config = dict(
    dataset='retinal OCT scans (Kermany 2017)',
    horizontal_flip=True,
    method='mae',
    encoder_norm_position='pre',
    encoder_head_dim=64,
    encoder_fused_qkv=True,
    encoder_moe_every=2,
    encoder_layers=12,
    encoder_positions='learned',
    decoder_width=256,
    decoder_layers=2,
    residual_init='none',
    eps=1e-08,
    lr_schedule='cosine',
    warmup_steps=520,
)
Rows from block 5 of the encoder of a small masked image model, named by matrix and row number. Rows with one number within an expert belong to one neuron, the router's apart. Each number is 50 + 15 x the weight over its row's rms, rounded and kept within 0 to 99. All counts start at 0.
After each expert's rows are labels from the 100 images, of 14848, where the router gives the expert most weight on average: "strongest on" is what is common among them. Only what is clearly more common there than usual is listed. The data: retinal OCT scans (Kermany 2017).
# router: router (encoder.blocks.5.mlp.router.weight, 32x320), inputs 214-319
# up: expert up (encoder.blocks.5.mlp.up, 32x80x320), inputs 214-319
# down: expert down (encoder.blocks.5.mlp.down, 32x320x80, transposed), outputs 214-319

# expert 27
router.27:61 41 49 77 21 38 59 46 34 62 34 37 46 51 49 33 74 69 52 63 54 42 61 61 45 20 37 52 67 31 42 57 35 46 74 37 45 56 36 46 46 75 53 21 37 67 64 43 39 34 57 36 59 62 40 57 61 62 18 39 72 43 43 56 57 36 54 39 43 53 51 57 54 47 55 82 34 38 39 56 58 56 43 97 52 50 55 27 57 48 28 50 65 62 30 47 66 28 73 32 55 14 16 50 49 17
up.0:44 44 77 71 66 41 29 58 50 43 64 29 55 49 38 65 35 50 66 27 62 41 11 16 54 23 49 68 32 41 63 69 69 70 60 36 30 78 54 47 70 46 36 61 33 58 42 43 49 48 54 45 53 38 66 71 17 60 51 59 38 67 49 67 52 41 42 48 82 32 51 65 45 51 22 66 51 57 37 43 54 13 65 45 63 68 38 53 73 34 55 35 73 54 45 53 69 44 42 32 65 65 63 60 50 70
down.0:33 45 69 73 18 58 38 57 78 47 39 50 16 47 57 41 55 63 54 39 39 60 32 44 43 41 22 36 69 62 69 35 76 41 40 59 20 64 68 82 46 25 44 40 42 60 26 48 51 67 22 41 44 50 40 30 30 47 50 79 51 76 48 74 54 49 55 44 49 43 58 69 42 58 70 30 53 45 43 55 32 67 46 35 49 84 38 58 14 49 60 33 11 70 37 16 69 56 30 31 23 44 52 63 56 60
strongest on: finding: diabetic macular edema

# expert 4
router.4:52 50 40 51 63 76 47 46 29 48 62 26 15 41 33 56 45 44 23 61 36 56 19 46 47 50 56 31 47 36 55 48 52 26 38 48 56 56 51 52 49 60 63 64 73 54 60 61 49 69 32 57 46 50 53 42 35 55 46 35 28 40 73 51 71 58 53 38 49 50 77 49 38 69 39 29 59 58 49 47 48 67 23 74 41 37 49 54 51 56 64 48 24 37 33 67 21 63 39 45 72 56 37 43 47 61
up.0:62 82 70 38 37 60 31 30 51 58 20 40 36 49 68 80 61 82 41 52 57 68 75 58 45 30 44 37 53 54 36 42 46 64 14 41 29 31 38 89 71 23 57 46 32 66 60 35 25 59 50 31 49 37 69 44 52 86 27 61 72 43 30 80 31 66 60 50 67 52 59 53 43 45 49 41 59 53 56 53 47 51 44 50 24 46 41 55 54 44 47 37 59 43 66 43 31 42 42 43 33 35 46 25 54 74
down.0:33 55 91 56 18 52 31 50 33 56 82 63 45 84 38 42 36 44 57 48 40 49 32 63 66 36 27 67 62 62 46 59 74 63 41 74 40 70 46 59 36 50 50 35 48 45 50 81 71 63 18 50 32 59 44 47 55 40 61 51 38 66 47 30 62 40 39 35 57 39 26 49 42 51 51 75 63 25 56 51 49 59 71 65 70 50 33 78 32 39 45 55 53 65 37 42 78 49 59 62 65 43 58 39 45 44
strongest on: finding: normal

# expert 8
router.8:54 51 71 52 68 82 62 40 56 49 64 41 79 76 39 59 31 58 10 62 29 64 36 61 43 31 49 38 31 65 65 51 40 58 66 49 47 69 46 32 41 51 61 61 53 64 68 37 59 73 37 35 40 54 27 41 36 43 40 37 33 39 45 49 27 42 40 42 39 53 34 63 64 15 55 41 55 45 61 82 44 49 36 56 54 32 37 52 43 50 59 54 41 41 69 59 35 62 47 62 45 33 42 45 57 29
up.0:68 61 49 50 66 26 52 68 49 54 83 45 34 33 42 59 40 50 56 53 50 51 69 76 44 54 76 84 45 64 24 68 77 30 39 37 66 44 72 53 51 67 51 93 59 26 48 70 41 40 61 40 60 79 74 66 62 37 63 49 53 70 66 49 57 38 56 77 55 48 58 58 42 79 51 60 35 92 35 40 59 29 75 63 34 78 45 44 59 47 41 75 69 63 81 46 55 22 89 47 34 46 74 76 49 66
down.0:31 39 54 37 51 41 35 39 49 38 37 44 60 58 38 44 52 24 76 56 49 40 39 74 53 64 48 52 54 48 59 51 21 29 26 54 27 61 35 51 53 60 41 51 80 38 80 54 75 25 48 42 45 61 58 52 52 57 48 45 67 20 66 59 75 50 49 60 50 43 57 53 41 46 50 80 62 20 38 44 27 63 26 25 26 52 46 49 39 51 31 45 45 19 34 68 43 77 45 46 71 47 35 39 33 82
strongest on: finding: normal

# expert 11
router.11:47 56 61 23 63 81 16 37 60 67 60 47 31 59 62 57 39 40 34 39 55 76 38 68 67 49 34 55 36 50 62 30 40 50 61 40 33 44 68 52 18 41 44 69 38 58 48 81 31 61 78 43 50 49 60 71 44 49 55 50 40 25 64 65 41 33 40 43 73 44 45 47 49 46 46 38 82 39 66 72 31 59 23 49 65 55 56 53 28 28 55 53 45 45 43 35 29 55 66 44 70 39 53 53 69 49
up.0:85 51 43 58 44 50 33 48 35 58 35 15 65 82 37 79 61 50 53 60 19 61 62 65 55 36 61 49 22 39 58 36 39 70 40 51 66 33 46 25 33 61 55 45 51 79 45 14 47 31 64 53 64 53 64 56 37 34 34 51 66 67 84 53 25 49 59 46 33 61 57 47 60 25 65 61 51 42 46 63 35 41 57 29 38 46 59 78 60 65 32 25 34 71 56 42 78 60 82 48 57 58 64 42 53 51
down.0:57 23 39 46 62 43 51 74 50 44 48 34 46 46 54 63 51 64 47 52 32 33 69 69 79 34 38 78 54 55 49 46 41 56 43 37 37 67 52 61 16 69 47 48 29 39 41 47 67 56 60 61 71 45 63 66 44 60 49 57 43 47 82 51 57 60 66 83 37 53 78 46 60 36 48 81 27 49 20 58 50 44 44 48 54 48 59 56 53 64 27 64 65 26 70 36 64 49 31 76 64 58 58 73 28 72
strongest on: finding: normal

# expert 19
router.19:60 43 50 27 53 61 34 33 57 36 45 52 43 21 40 28 65 53 60 49 49 59 56 63 71 53 34 65 53 57 37 34 68 51 42 27 40 29 83 69 56 47 46 76 28 52 52 51 28 39 42 54 66 58 45 32 61 29 67 64 48 65 24 59 59 49 70 67 37 32 80 47 62 73 52 39 27 75 47 47 54 64 80 72 24 50 66 30 46 16 32 50 36 51 68 50 70 45 20 38 46 44 56 42 61 78
up.0:30 54 40 52 69 60 30 37 60 58 80 34 73 41 55 52 70 39 51 68 79 15 39 32 44 00 68 55 49 33 45 58 62 48 42 40 59 68 44 73 40 49 30 52 82 56 47 41 30 40 63 75 65 51 09 44 54 58 71 32 37 81 37 52 59 54 47 39 45 17 44 66 72 40 45 57 71 57 68 35 44 62 45 46 49 54 56 58 60 65 76 56 48 42 20 38 33 55 75 39 57 52 55 75 40 57
down.0:30 53 44 40 78 73 42 47 49 22 50 41 33 52 55 29 64 30 44 62 41 48 45 35 45 71 60 43 61 64 65 59 45 67 48 79 17 61 80 62 43 07 52 42 30 40 62 39 28 64 46 68 65 58 35 41 27 54 49 65 44 28 36 56 43 34 67 50 61 65 55 50 53 64 62 11 43 29 33 87 45 44 69 52 66 66 19 48 45 42 60 42 40 35 69 43 66 53 45 59 53 81 80 54 42 85
strongest on: finding: choroidal neovascularization

# expert 20
router.20:58 52 57 17 97 58 58 29 41 53 49 56 56 56 43 75 45 48 40 38 58 41 41 40 30 66 30 43 43 38 73 37 68 50 33 52 53 42 25 54 29 51 35 60 51 67 65 36 30 60 48 37 49 41 25 71 65 19 42 56 38 65 52 39 41 44 66 37 59 26 54 50 49 42 58 49 80 34 64 31 36 71 39 58 47 34 35 53 36 69 67 31 22 47 62 32 65 61 65 67 55 72 38 54 49 47
up.0:71 79 46 51 32 61 52 57 50 77 46 42 22 32 48 35 54 58 42 53 39 72 66 64 51 71 58 62 63 59 26 72 52 32 27 32 55 37 59 58 51 41 60 76 79 32 50 55 64 52 36 57 51 53 84 36 40 46 53 40 62 43 67 62 62 43 54 72 39 66 57 33 32 74 52 28 54 64 46 55 55 30 73 30 51 59 81 48 61 40 32 52 59 37 68 53 72 27 17 45 36 47 63 37 58 42
down.0:99 43 58 32 84 54 47 54 55 52 33 49 39 66 88 54 35 66 38 39 57 64 35 71 67 40 64 48 46 51 52 44 74 42 63 00 47 37 36 61 16 63 40 71 53 45 63 43 50 65 68 37 44 44 53 49 25 29 33 49 62 21 75 75 50 19 48 28 19 59 60 54 46 45 28 39 53 66 52 77 66 44 60 16 45 58 33 53 51 60 55 38 56 46 78 58 53 37 71 36 61 76 45 71 58 49
strongest on: finding: normal

# expert 24
router.24:47 74 46 59 93 79 54 27 37 71 43 43 59 66 47 37 45 61 06 51 40 53 22 63 58 62 29 66 37 49 64 47 58 40 39 46 39 46 43 65 22 47 71 71 54 42 53 53 61 48 16 50 59 68 57 65 33 40 43 45 34 55 60 56 26 45 55 34 41 57 39 60 36 54 47 73 51 62 43 59 59 45 34 53 53 40 55 52 59 51 59 55 52 38 72 61 38 61 43 59 65 45 64 62 28 48
up.0:57 42 44 85 24 49 58 63 49 45 80 54 38 57 78 63 42 30 77 72 50 70 52 60 45 11 98 53 51 60 34 64 53 45 20 38 78 41 65 56 36 56 37 49 72 47 63 55 43 31 72 51 54 45 57 62 48 33 67 47 50 20 58 64 40 53 44 72 35 51 53 49 62 25 59 11 50 32 41 83 51 46 36 63 53 63 52 53 69 34 38 71 68 54 50 46 35 25 94 55 30 57 72 92 81 39
down.0:49 40 32 28 62 64 55 64 49 38 64 22 30 67 47 57 75 55 71 18 41 48 43 16 67 66 34 28 33 59 54 40 77 44 30 31 60 59 61 57 79 64 56 46 30 36 46 40 68 35 60 78 56 58 59 41 68 43 40 74 72 60 28 53 52 78 51 61 57 48 71 61 65 25 48 31 51 74 30 43 62 67 62 66 52 45 60 57 30 80 44 56 60 65 56 37 58 42 42 44 60 47 64 40 38 90
strongest on: finding: normal

# expert 7
router.7:71 58 50 37 40 58 43 56 53 74 32 22 64 45 48 68 34 36 31 41 52 34 33 36 40 42 56 34 26 39 49 47 34 64 51 49 44 51 66 39 62 32 56 67 42 65 49 55 61 60 75 48 47 71 69 28 31 56 58 38 56 35 71 45 53 39 37 38 51 58 73 63 40 75 37 79 61 52 50 28 46 42 33 20 57 45 46 41 45 71 63 51 75 66 47 58 77 56 51 50 69 59 50 48 66 70
up.0:32 37 35 53 50 55 58 22 58 41 58 69 38 11 51 45 57 83 76 36 35 64 76 54 61 43 39 63 58 53 48 62 70 49 66 35 64 49 59 48 38 47 39 63 59 58 59 70 51 11 64 41 64 15 49 61 76 41 46 57 60 60 44 56 33 82 40 52 37 60 36 40 43 27 51 55 39 46 62 63 49 57 79 61 68 53 47 54 42 21 52 35 24 69 50 70 48 15 51 53 46 53 59 67 45 27
down.0:54 52 19 32 63 69 55 60 36 35 47 64 25 29 53 34 39 50 62 79 43 17 20 42 85 50 40 62 70 29 69 51 39 52 63 58 52 58 29 42 56 58 48 25 39 45 48 62 69 75 59 25 49 53 38 54 51 20 58 62 33 63 71 57 61 64 57 18 60 38 54 58 43 53 43 36 37 57 53 42 45 55 77 64 36 33 25 30 46 50 41 50 61 58 41 61 49 42 59 49 44 64 59 45 60 53
strongest on: finding: normal

# expert 13
router.13:63 76 70 26 78 71 38 39 34 45 70 29 45 71 33 63 50 57 28 58 28 36 21 59 48 38 37 61 54 57 42 65 46 53 68 30 66 52 52 61 37 45 58 85 51 49 66 35 40 59 37 32 46 58 45 67 48 46 24 41 40 39 75 53 58 63 72 27 82 66 80 70 55 35 40 57 59 55 70 44 37 55 58 44 49 42 44 45 41 56 66 39 31 38 72 55 52 49 69 49 64 49 51 69 42 60
up.0:73 61 42 41 85 51 47 52 45 53 54 43 53 35 37 52 53 71 54 53 35 34 21 42 55 33 56 54 73 56 53 72 58 52 49 52 41 53 14 40 50 41 57 79 27 37 44 48 39 79 02 14 09 60 43 54 29 58 51 48 46 44 44 58 48 64 73 43 40 62 60 54 45 68 13 39 28 72 47 31 51 44 72 31 30 49 51 61 56 47 63 55 27 41 72 57 47 59 37 59 49 43 52 68 45 26
down.0:70 62 33 33 55 42 47 64 71 37 38 32 44 17 59 49 64 35 67 38 58 43 51 43 75 80 44 39 65 56 18 41 40 52 51 78 60 29 56 52 50 45 38 54 24 41 25 26 34 57 80 51 54 26 43 37 29 78 49 53 48 55 37 74 53 71 54 47 42 51 59 50 83 47 37 74 49 51 66 26 42 45 28 26 25 44 54 49 67 70 57 41 33 17 34 38 61 48 17 41 33 36 46 56 65 57
strongest on: finding: normal

# expert 17
router.17:42 52 51 35 47 47 37 62 50 80 44 36 71 69 47 45 48 46 24 54 58 40 64 50 29 51 46 51 38 69 49 62 53 63 59 48 48 38 29 46 32 55 59 38 43 68 33 39 53 58 51 83 42 55 47 63 69 33 42 56 51 77 48 27 35 39 65 28 79 49 64 77 52 64 53 29 65 61 61 61 34 71 53 67 44 44 52 71 49 78 52 52 30 77 39 56 41 45 30 53 43 53 47 23 36 48
up.0:68 60 59 45 45 44 36 47 53 56 62 52 62 74 72 13 57 65 58 54 39 47 58 73 74 62 71 45 68 59 57 38 54 34 32 41 36 65 47 30 50 54 40 51 87 32 59 47 49 43 36 34 39 60 75 25 27 61 46 51 66 16 48 71 51 15 47 72 64 39 47 40 61 56 64 45 73 35 34 42 27 49 49 38 35 74 55 69 48 19 06 56 29 21 42 26 70 70 52 52 42 38 64 39 60 39
down.0:46 26 45 40 61 40 06 52 41 40 58 30 50 39 23 69 57 61 50 47 31 56 42 88 78 73 11 74 63 42 57 56 27 49 66 30 57 61 57 54 68 58 58 49 45 43 40 64 56 62 47 58 66 40 62 31 59 79 46 42 36 41 42 46 69 20 39 57 49 63 45 51 73 68 54 61 35 42 55 59 36 55 45 43 73 38 38 51 56 56 42 65 33 36 37 62 54 58 50 30 74 56 25 27 32 52
strongest on: finding: normal

# expert 3
router.3:73 50 48 45 38 57 75 37 32 78 29 41 66 38 44 81 22 52 29 78 32 46 57 72 31 43 67 44 30 63 59 55 36 53 47 48 62 35 55 37 24 41 51 51 62 68 44 29 31 45 55 47 59 62 32 51 41 46 17 42 38 45 53 47 09 42 62 65 62 47 41 58 60 31 55 61 59 44 46 49 55 41 36 66 61 67 32 36 67 41 66 66 45 72 54 40 44 58 64 63 55 39 68 53 60 57
up.0:40 63 61 64 36 43 62 35 42 42 57 55 49 48 39 56 12 54 77 65 12 40 62 65 46 38 59 45 52 70 31 74 42 46 54 36 62 63 68 48 54 25 45 66 40 40 64 57 39 53 57 51 43 75 40 41 47 45 49 51 62 43 38 81 42 60 22 63 79 57 40 67 54 45 58 58 37 36 54 36 55 45 64 51 73 60 23 20 45 08 70 71 55 58 60 44 86 27 59 62 57 56 67 56 78 54
down.0:65 64 39 57 52 55 56 80 80 73 13 30 34 47 71 53 63 44 35 00 88 57 47 34 18 77 16 54 51 54 45 40 59 70 57 66 52 31 44 68 53 56 62 29 44 59 37 38 70 45 45 50 51 29 53 57 44 65 34 62 44 62 49 66 46 45 36 47 59 56 59 63 36 57 50 18 43 39 53 62 55 60 43 30 47 35 62 56 41 70 67 27 59 61 48 56 49 53 24 46 38 68 23 58 39 51
strongest on: finding: diabetic macular edema

# expert 28
router.28:62 54 37 64 46 59 74 56 40 62 54 45 61 63 44 29 19 13 23 57 22 64 30 52 60 74 63 53 32 65 49 49 57 25 61 42 74 66 60 28 36 57 63 84 43 39 68 54 36 52 28 35 61 72 35 70 34 49 55 37 32 54 40 51 72 51 35 28 63 71 36 59 46 46 13 63 50 54 58 45 61 45 43 36 41 55 66 39 55 14 53 54 49 29 83 25 73 56 44 30 40 63 60 65 37 59
up.0:15 52 56 32 35 56 37 57 38 35 52 63 27 43 68 61 95 67 55 58 64 31 56 59 51 42 47 66 70 64 53 48 44 28 44 30 56 46 48 72 52 45 22 50 76 37 62 37 36 56 52 51 55 48 58 55 57 47 50 67 39 41 26 62 59 61 71 53 27 42 55 39 73 60 92 48 41 57 43 61 41 56 35 58 45 47 48 72 36 58 49 70 59 44 45 51 33 16 36 40 39 57 75 50 37 52
down.0:61 45 51 51 50 56 85 70 74 21 40 33 65 59 71 50 38 53 60 30 26 58 55 42 20 51 58 54 78 51 22 45 54 67 44 09 40 34 82 88 57 29 48 40 52 41 55 52 47 38 54 37 46 33 58 60 34 50 52 33 64 34 63 68 64 46 42 58 78 67 42 65 43 60 48 47 41 63 38 61 48 57 60 21 29 24 40 08 44 45 31 52 68 17 89 77 38 46 65 51 19 54 17 43 58 64
strongest on: finding: normal

# expert 25
router.25:42 61 35 50 48 36 42 40 28 29 64 47 65 37 58 36 72 20 66 90 31 50 59 40 55 53 52 59 50 61 35 56 24 48 70 46 68 85 45 48 62 34 38 60 72 44 72 54 47 51 53 34 57 41 58 65 50 84 48 40 44 41 33 60 26 48 17 53 82 55 58 32 26 27 40 57 59 49 58 80 33 57 52 12 48 76 32 58 64 37 46 40 32 45 36 49 40 46 70 44 59 78 46 35 59 39
up.0:50 52 58 69 34 51 32 50 31 60 51 46 67 58 90 39 65 19 42 54 48 71 62 51 56 30 41 62 23 60 39 40 46 19 70 41 26 52 54 50 67 44 42 38 50 50 40 78 53 67 62 47 76 61 67 86 45 59 49 69 70 41 52 83 57 24 45 71 50 66 72 47 43 23 74 55 37 37 62 66 39 49 52 47 36 63 49 68 40 65 28 38 49 35 26 59 72 68 62 42 55 49 28 17 43 52
down.0:54 46 27 85 51 70 57 55 70 34 39 51 54 38 25 46 38 53 55 46 36 19 48 29 76 63 57 34 48 73 56 45 64 34 27 20 72 39 26 41 42 72 72 62 48 65 50 50 49 56 24 42 46 46 40 34 42 16 80 56 29 60 62 66 46 77 56 51 34 26 63 60 44 25 57 59 67 75 47 36 49 42 49 78 51 36 61 65 50 40 42 39 63 73 30 51 46 34 66 37 24 21 36 58 44 43
strongest on: finding: diabetic macular edema

# expert 31
router.31:57 59 80 60 42 66 65 66 43 63 36 30 58 47 50 58 40 32 14 81 61 53 50 23 57 70 48 60 48 45 43 61 83 69 44 50 40 36 27 46 25 29 71 37 69 59 45 30 46 72 35 30 63 31 40 63 38 57 65 66 33 50 68 52 37 38 61 58 77 35 53 35 45 60 18 40 42 25 42 45 41 46 45 45 56 58 47 61 61 60 09 55 48 26 34 67 52 54 58 69 36 55 41 33 51 62
up.0:63 56 81 59 41 62 55 48 37 79 31 33 38 21 33 25 61 73 49 58 40 61 85 48 56 60 38 40 54 39 37 46 41 56 47 45 43 40 23 33 20 50 48 50 49 57 61 46 48 66 47 42 50 37 63 52 60 58 63 58 46 46 73 88 35 40 49 53 65 39 53 45 52 68 27 44 50 21 56 49 47 55 55 40 48 67 75 47 59 36 26 77 43 29 30 53 55 31 58 58 62 38 45 41 61 72
down.0:46 52 38 63 46 54 81 54 57 49 41 45 72 45 61 54 55 68 68 18 52 67 57 39 79 33 65 63 54 47 61 62 44 43 61 56 56 40 55 60 30 61 51 46 41 67 43 51 57 36 55 31 90 68 55 31 27 30 46 51 58 57 33 71 60 39 53 51 57 85 59 45 31 45 49 51 13 59 38 38 50 56 59 43 32 37 33 41 71 39 34 46 34 56 59 55 45 66 28 25 49 51 61 69 55 29
strongest on: finding: choroidal neovascularization

# expert 2
router.2:34 73 60 55 62 49 48 30 43 40 77 65 60 68 52 37 45 64 65 43 51 32 75 47 49 51 68 68 56 26 60 58 35 20 39 56 41 85 65 73 37 45 63 35 54 43 53 67 67 48 58 67 52 55 47 28 43 62 61 39 52 43 41 66 65 85 24 65 54 51 49 34 60 41 50 38 27 21 57 42 42 56 62 45 43 33 50 44 33 44 33 32 51 26 38 64 45 65 37 77 76 56 49 36 69 72
up.0:47 54 48 13 82 52 40 52 41 51 64 52 47 72 26 43 53 50 09 84 45 33 21 48 21 49 47 53 22 54 50 24 68 40 65 46 75 64 67 56 34 44 74 57 53 66 55 25 19 59 50 32 67 60 62 57 13 50 23 29 41 52 59 49 13 57 68 45 33 36 24 43 65 43 31 45 40 62 19 49 66 52 48 40 58 47 51 44 49 58 49 62 69 50 59 60 34 47 36 51 71 42 46 41 22 38
down.0:36 22 41 36 35 31 50 42 43 44 82 52 61 50 44 41 71 37 76 39 27 43 46 71 39 67 70 66 63 52 70 47 58 28 48 59 53 48 39 65 66 63 42 42 77 41 28 30 45 92 46 44 52 82 46 40 66 15 44 64 29 83 67 39 47 32 64 65 41 36 70 48 60 62 64 59 45 57 52 35 63 84 57 35 48 35 32 79 53 61 50 48 60 47 47 65 61 42 32 35 55 51 61 39 42 19
strongest on: finding: choroidal neovascularization

# expert 0
router.0:36 33 43 41 59 44 45 63 51 61 61 24 36 50 59 65 73 52 47 41 65 33 31 79 57 57 52 38 47 57 39 68 39 63 39 52 50 35 45 42 67 49 28 71 51 44 41 54 64 51 70 36 39 53 62 34 19 48 46 63 60 16 79 56 58 39 22 52 36 57 67 52 27 63 93 34 25 60 38 39 32 48 29 41 49 52 57 51 28 72 69 39 36 74 37 39 23 48 62 36 66 55 73 63 45 49
up.0:44 55 60 56 72 50 38 42 57 88 25 46 69 35 64 54 41 36 45 35 21 68 57 38 74 60 57 33 31 39 61 35 49 45 34 46 56 52 25 47 51 51 53 57 34 34 56 64 56 90 46 52 78 87 60 55 56 60 65 60 58 29 58 57 51 49 50 39 47 55 62 49 39 57 10 61 55 44 46 47 65 53 55 43 45 53 46 47 48 49 44 44 43 57 43 45 64 41 35 23 60 52 77 41 80 61
down.0:40 51 34 81 47 36 46 60 44 57 64 68 72 79 37 40 68 51 54 61 33 48 53 54 61 51 51 76 54 59 39 55 68 32 61 58 68 55 27 80 25 27 52 41 72 49 77 56 35 35 27 13 55 44 41 47 54 56 44 46 67 67 58 58 17 49 06 58 58 52 50 38 63 60 65 10 53 59 48 61 59 50 39 41 82 45 68 57 50 46 51 67 58 54 50 73 54 35 69 41 61 38 32 52 33 33
strongest on: finding: normal