config.yaml
dataset: "retinal OCT scans (Kermany 2017)"
method: "mae"
encoder_parallel_block: false
beta1: 0.95
batch_size: 512
Rows from block 3 of the encoder of a small masked image model, named by matrix and row number. Rows with one number within an expert belong to one neuron, the router's apart. Each number is 500 + 25 x the weight over its row's rms, rounded and kept within 0 to 999. All counts start at 0. Numbers have three digits each.
Before each expert's rows are labels from the 100 images, of 14848, where the router gives the expert most weight on average: "top examples" is what is common among them. Only what is clearly more common there than usual is listed. The data: retinal OCT scans (Kermany 2017).
# router: router (encoder.blocks.3.mlp.router.weight, 32x320), inputs 0-106
# up: expert up (encoder.blocks.3.mlp.up, 32x80x320), inputs 0-106
# down: expert down (encoder.blocks.3.mlp.down, 32x320x80, transposed), outputs 0-106

# expert 0
top examples: finding: choroidal neovascularization; finding: diabetic macular edema
router.0:530499528484477502526528507438502493528501541470495477497482539461517467483474522538509505490519501488486458534499510499528462520445481504524500489532485509545513515478472476518496459521492551519471501507519498527467448490509469522463525487538495482494504477475494443539491520494472525504533515518477557475488531491482516
up.0:478542503516498503515482505494558499504494517504505488488509530499494512519488467502515539500501551513520494490511546518488542538506525492458496517511467492479492493477507514506530492498506506495512462519448478527513491541474482508514510432527535511515512512547518517508492423531502542468528492459480499488532474490529529
down.0:533496505488514491494518492524487518520460480508512519467520489522539558533539515514508541513458519518491464521521482535530461498532509501513482469506541444496552503496506497464466515528510484485516560487507478527444471519512522511499518495496531503494486511510480491497493512504524503468480488521517505479484544482516452

# expert 15
top examples: finding: normal
router.15:524479496509478517508493496497492503470540516513466540560472481480545481466494493486510493546500494532487559513482511549500483493502503543506505505466481499521512510530479487518509529507521490534476523505499523460523543464494484513515488519523472515473477539480424485507507473501494446489530471512454505480486476530481486
up.0:467500482493558472492540507504509524525469502520494515489537474524500510515503512503506524483522527473495490460488504499516502516486533547538456473510487511474503503445491510454509469501500503513526478479510495526489457501565497480537502466489512504498506546526545522511495498457486482528517502512539546509487519483507453
down.0:525488482498494509480522494546502484490529480547506461521506487476492490462489521505521417503502523500515494509470495545503514503488480513549485544503516531533519503500504498495542484498472489478483467491513503463514505470562499476484491510532514452481490515522524522506477503529467489515470469514527484486504518532477547

# expert 3
top examples: finding: choroidal neovascularization
router.3:543484494552501484480529534494480500508461538520520513490509496503501481469537527515535511504492491465460500549500507521519496508495563509498511482494479480471460514490496498513502582441451492512474490479513497517497478461519482492455537518484466520480497514493531522490511523529454494477561510541480475545479516457477532
up.0:494514518481466486476549501521482488525486458512500491492499518503522523550538499485497480528486493485535467467498510483493522463490462554510472534494508537504526463464536511485511453532481473444531508543483480498473520535506526447504500483492540465517497506539489482441493504501547539475473499457509570519531486492497476
down.0:516482479484468519499485533524476465503404484488525556500458475510508482481537492508489474511490493494475484521534495517522462478503494514476509492498508523461522496539530526505473543476465556489516484527518548499450500529507555481488498528504508518503470474481485492482513533508502561462478494494537520488511524495464503

# expert 17
top examples: finding: choroidal neovascularization
router.17:524487491472491519474493506525442486480475466490530545476485513481464541527538537482484514508519493488569438501551463484515506475482493476507506496546474500505478479536510525477432510506499482535505532534495477477510476507511517486475506482503512499467548520503498488474482525502523536482529497470545545526519508476503448
up.0:480480536490544455548571511503505488515491512509514485509535502554474501504501499483489504519524519504532534521486467509505472555529457506529475486473465479525502528483468460515509511526483530505504532513498513511506460470507470514491483517461533468515498478506473477512503516503453496486575470506535501487487483524450507
down.0:513475528506496518493492494471543484519490527481462501517544509465445505520450473448483500500510497515527518501470535535509483530529511543438469506522515477498493535495490496521513521523483465520541552488505487526520543500489495531503509455505485515485475533486532547492463495509489506526504559495475464493527493504514458

# expert 24
top examples: finding: normal
router.24:523496491501499478485491488513458510478492542517493487498509476517477531508486493515513518527481469481519520543505497463534495495485500452508491469487489463473504494497521474512508535484492497481498491462538496506537501486485489536475514502489497523494525506503513512487495528541506490469507530489553464538501505499514543
up.0:545505473477455565518504539523488499481482484490492484435478493486513519494476540518507487490528499488504481511507514506525478467518525485482534476539506519476486487493482493446495516490488442440513476514509485488512490521516521492477520469506519502533514508526537525505496492488500550524492509541522502535493525510502540
down.0:486485491510480520492475503503488494503498482455499521464487566531500477528494485494526523465495504501493473503499509497557503455481520506519528491533503492491528458519562485476542525449472466495452517514477467440517495542492483499480507476520501519512474492519528524536525527460530515495473519513522507500473536532496494

# expert 5
top examples: finding: normal
router.5:481550529496497515491494499498547545533457490511451524512516541487479480562489502501486513524489508471496517465536483515496544519500527532471495552507529503451524518508503522478462495523468524527547536499497537525527515525502542509500469476479502535487481505488519481430487481496499523457498490471502544531493471468508504
up.0:521538457521493496488486458491479485501516510472559462508534486545496523462503471512506500521534497516484551499507529463451466497537471525488505470461479504567515495491468458509516508489535530507476466497502510543514490491438526508532491491515523515510527517525527496536498482541497526491533512501543474530481506478511483
down.0:502500465531512471521470490510490480527510513503483512507466550487478506515547472488467481486550476456485510460522510466466477457503450509501479459474488522465494487481493510472491510486510513485539486503504503507485529504459481472549463533498519485513508504519460530523516478474497520496506511494468495541509466506476518

# expert 11
top examples: finding: normal
router.11:488538532465449521482542468502517449517505461480448478490534517492509514465490484531470487497501528490560473491491554469452530529511488509489456505493489490480531500478465469458472453467487461459480520538474546518457476555522538535486501468519521500492503538536496485477503517493529511512448536468455549478510494498533501
up.0:465516491530539493546459525531503512528455500498499525504524475561487482536477484479490533515488479518433557510525507521500447534528493508453532435484502509516513465540498488522481513494447521484546514470495480508543525475521502461500487504473524517474475524468445539483478517491523500462514497506499496568510497486555524
down.0:482506485523508510498478533515498531471515499527505504510471455494517501532460491477516497497475471527502486482514468494506511486466504487489506500529530515560479440538522538535538504503530485532525540489455457491534490466504499458480440464481494518497491507483528513503468468507481465521533478482563494534440518509491486

# expert 16
top examples: finding: normal
router.16:468542519506513507511494486498531523517515436497509534529502534541523514508480493492495462544482525528530488476478467484472524485524488499485496520451510512488479484496567496529489505547494497496556513561461541515508510502458557491517504494459552482507517505502500521445514482529490498470503486502477534530538476464530488
up.0:471512501521537491484497511489539502464506516509491539523502516500485528481503522528526493518489462506493530525495533480472505527524506553491573492507485542464514506523511507481503488496499508516469486494523487533521509488545510481498509476518468534512502559473486470506501512484510512500512536510493484513519527518514514
down.0:521521505460490507453516502493497517480518486490480525500499511479478504518491471492485530564479506508534537496541509500522545547493486527513463530515532473505534527535483486477457560481459508503513502496525488511495516510509509506509458541502497558482497490497525488466465468488485507485526457497521478528514498490488466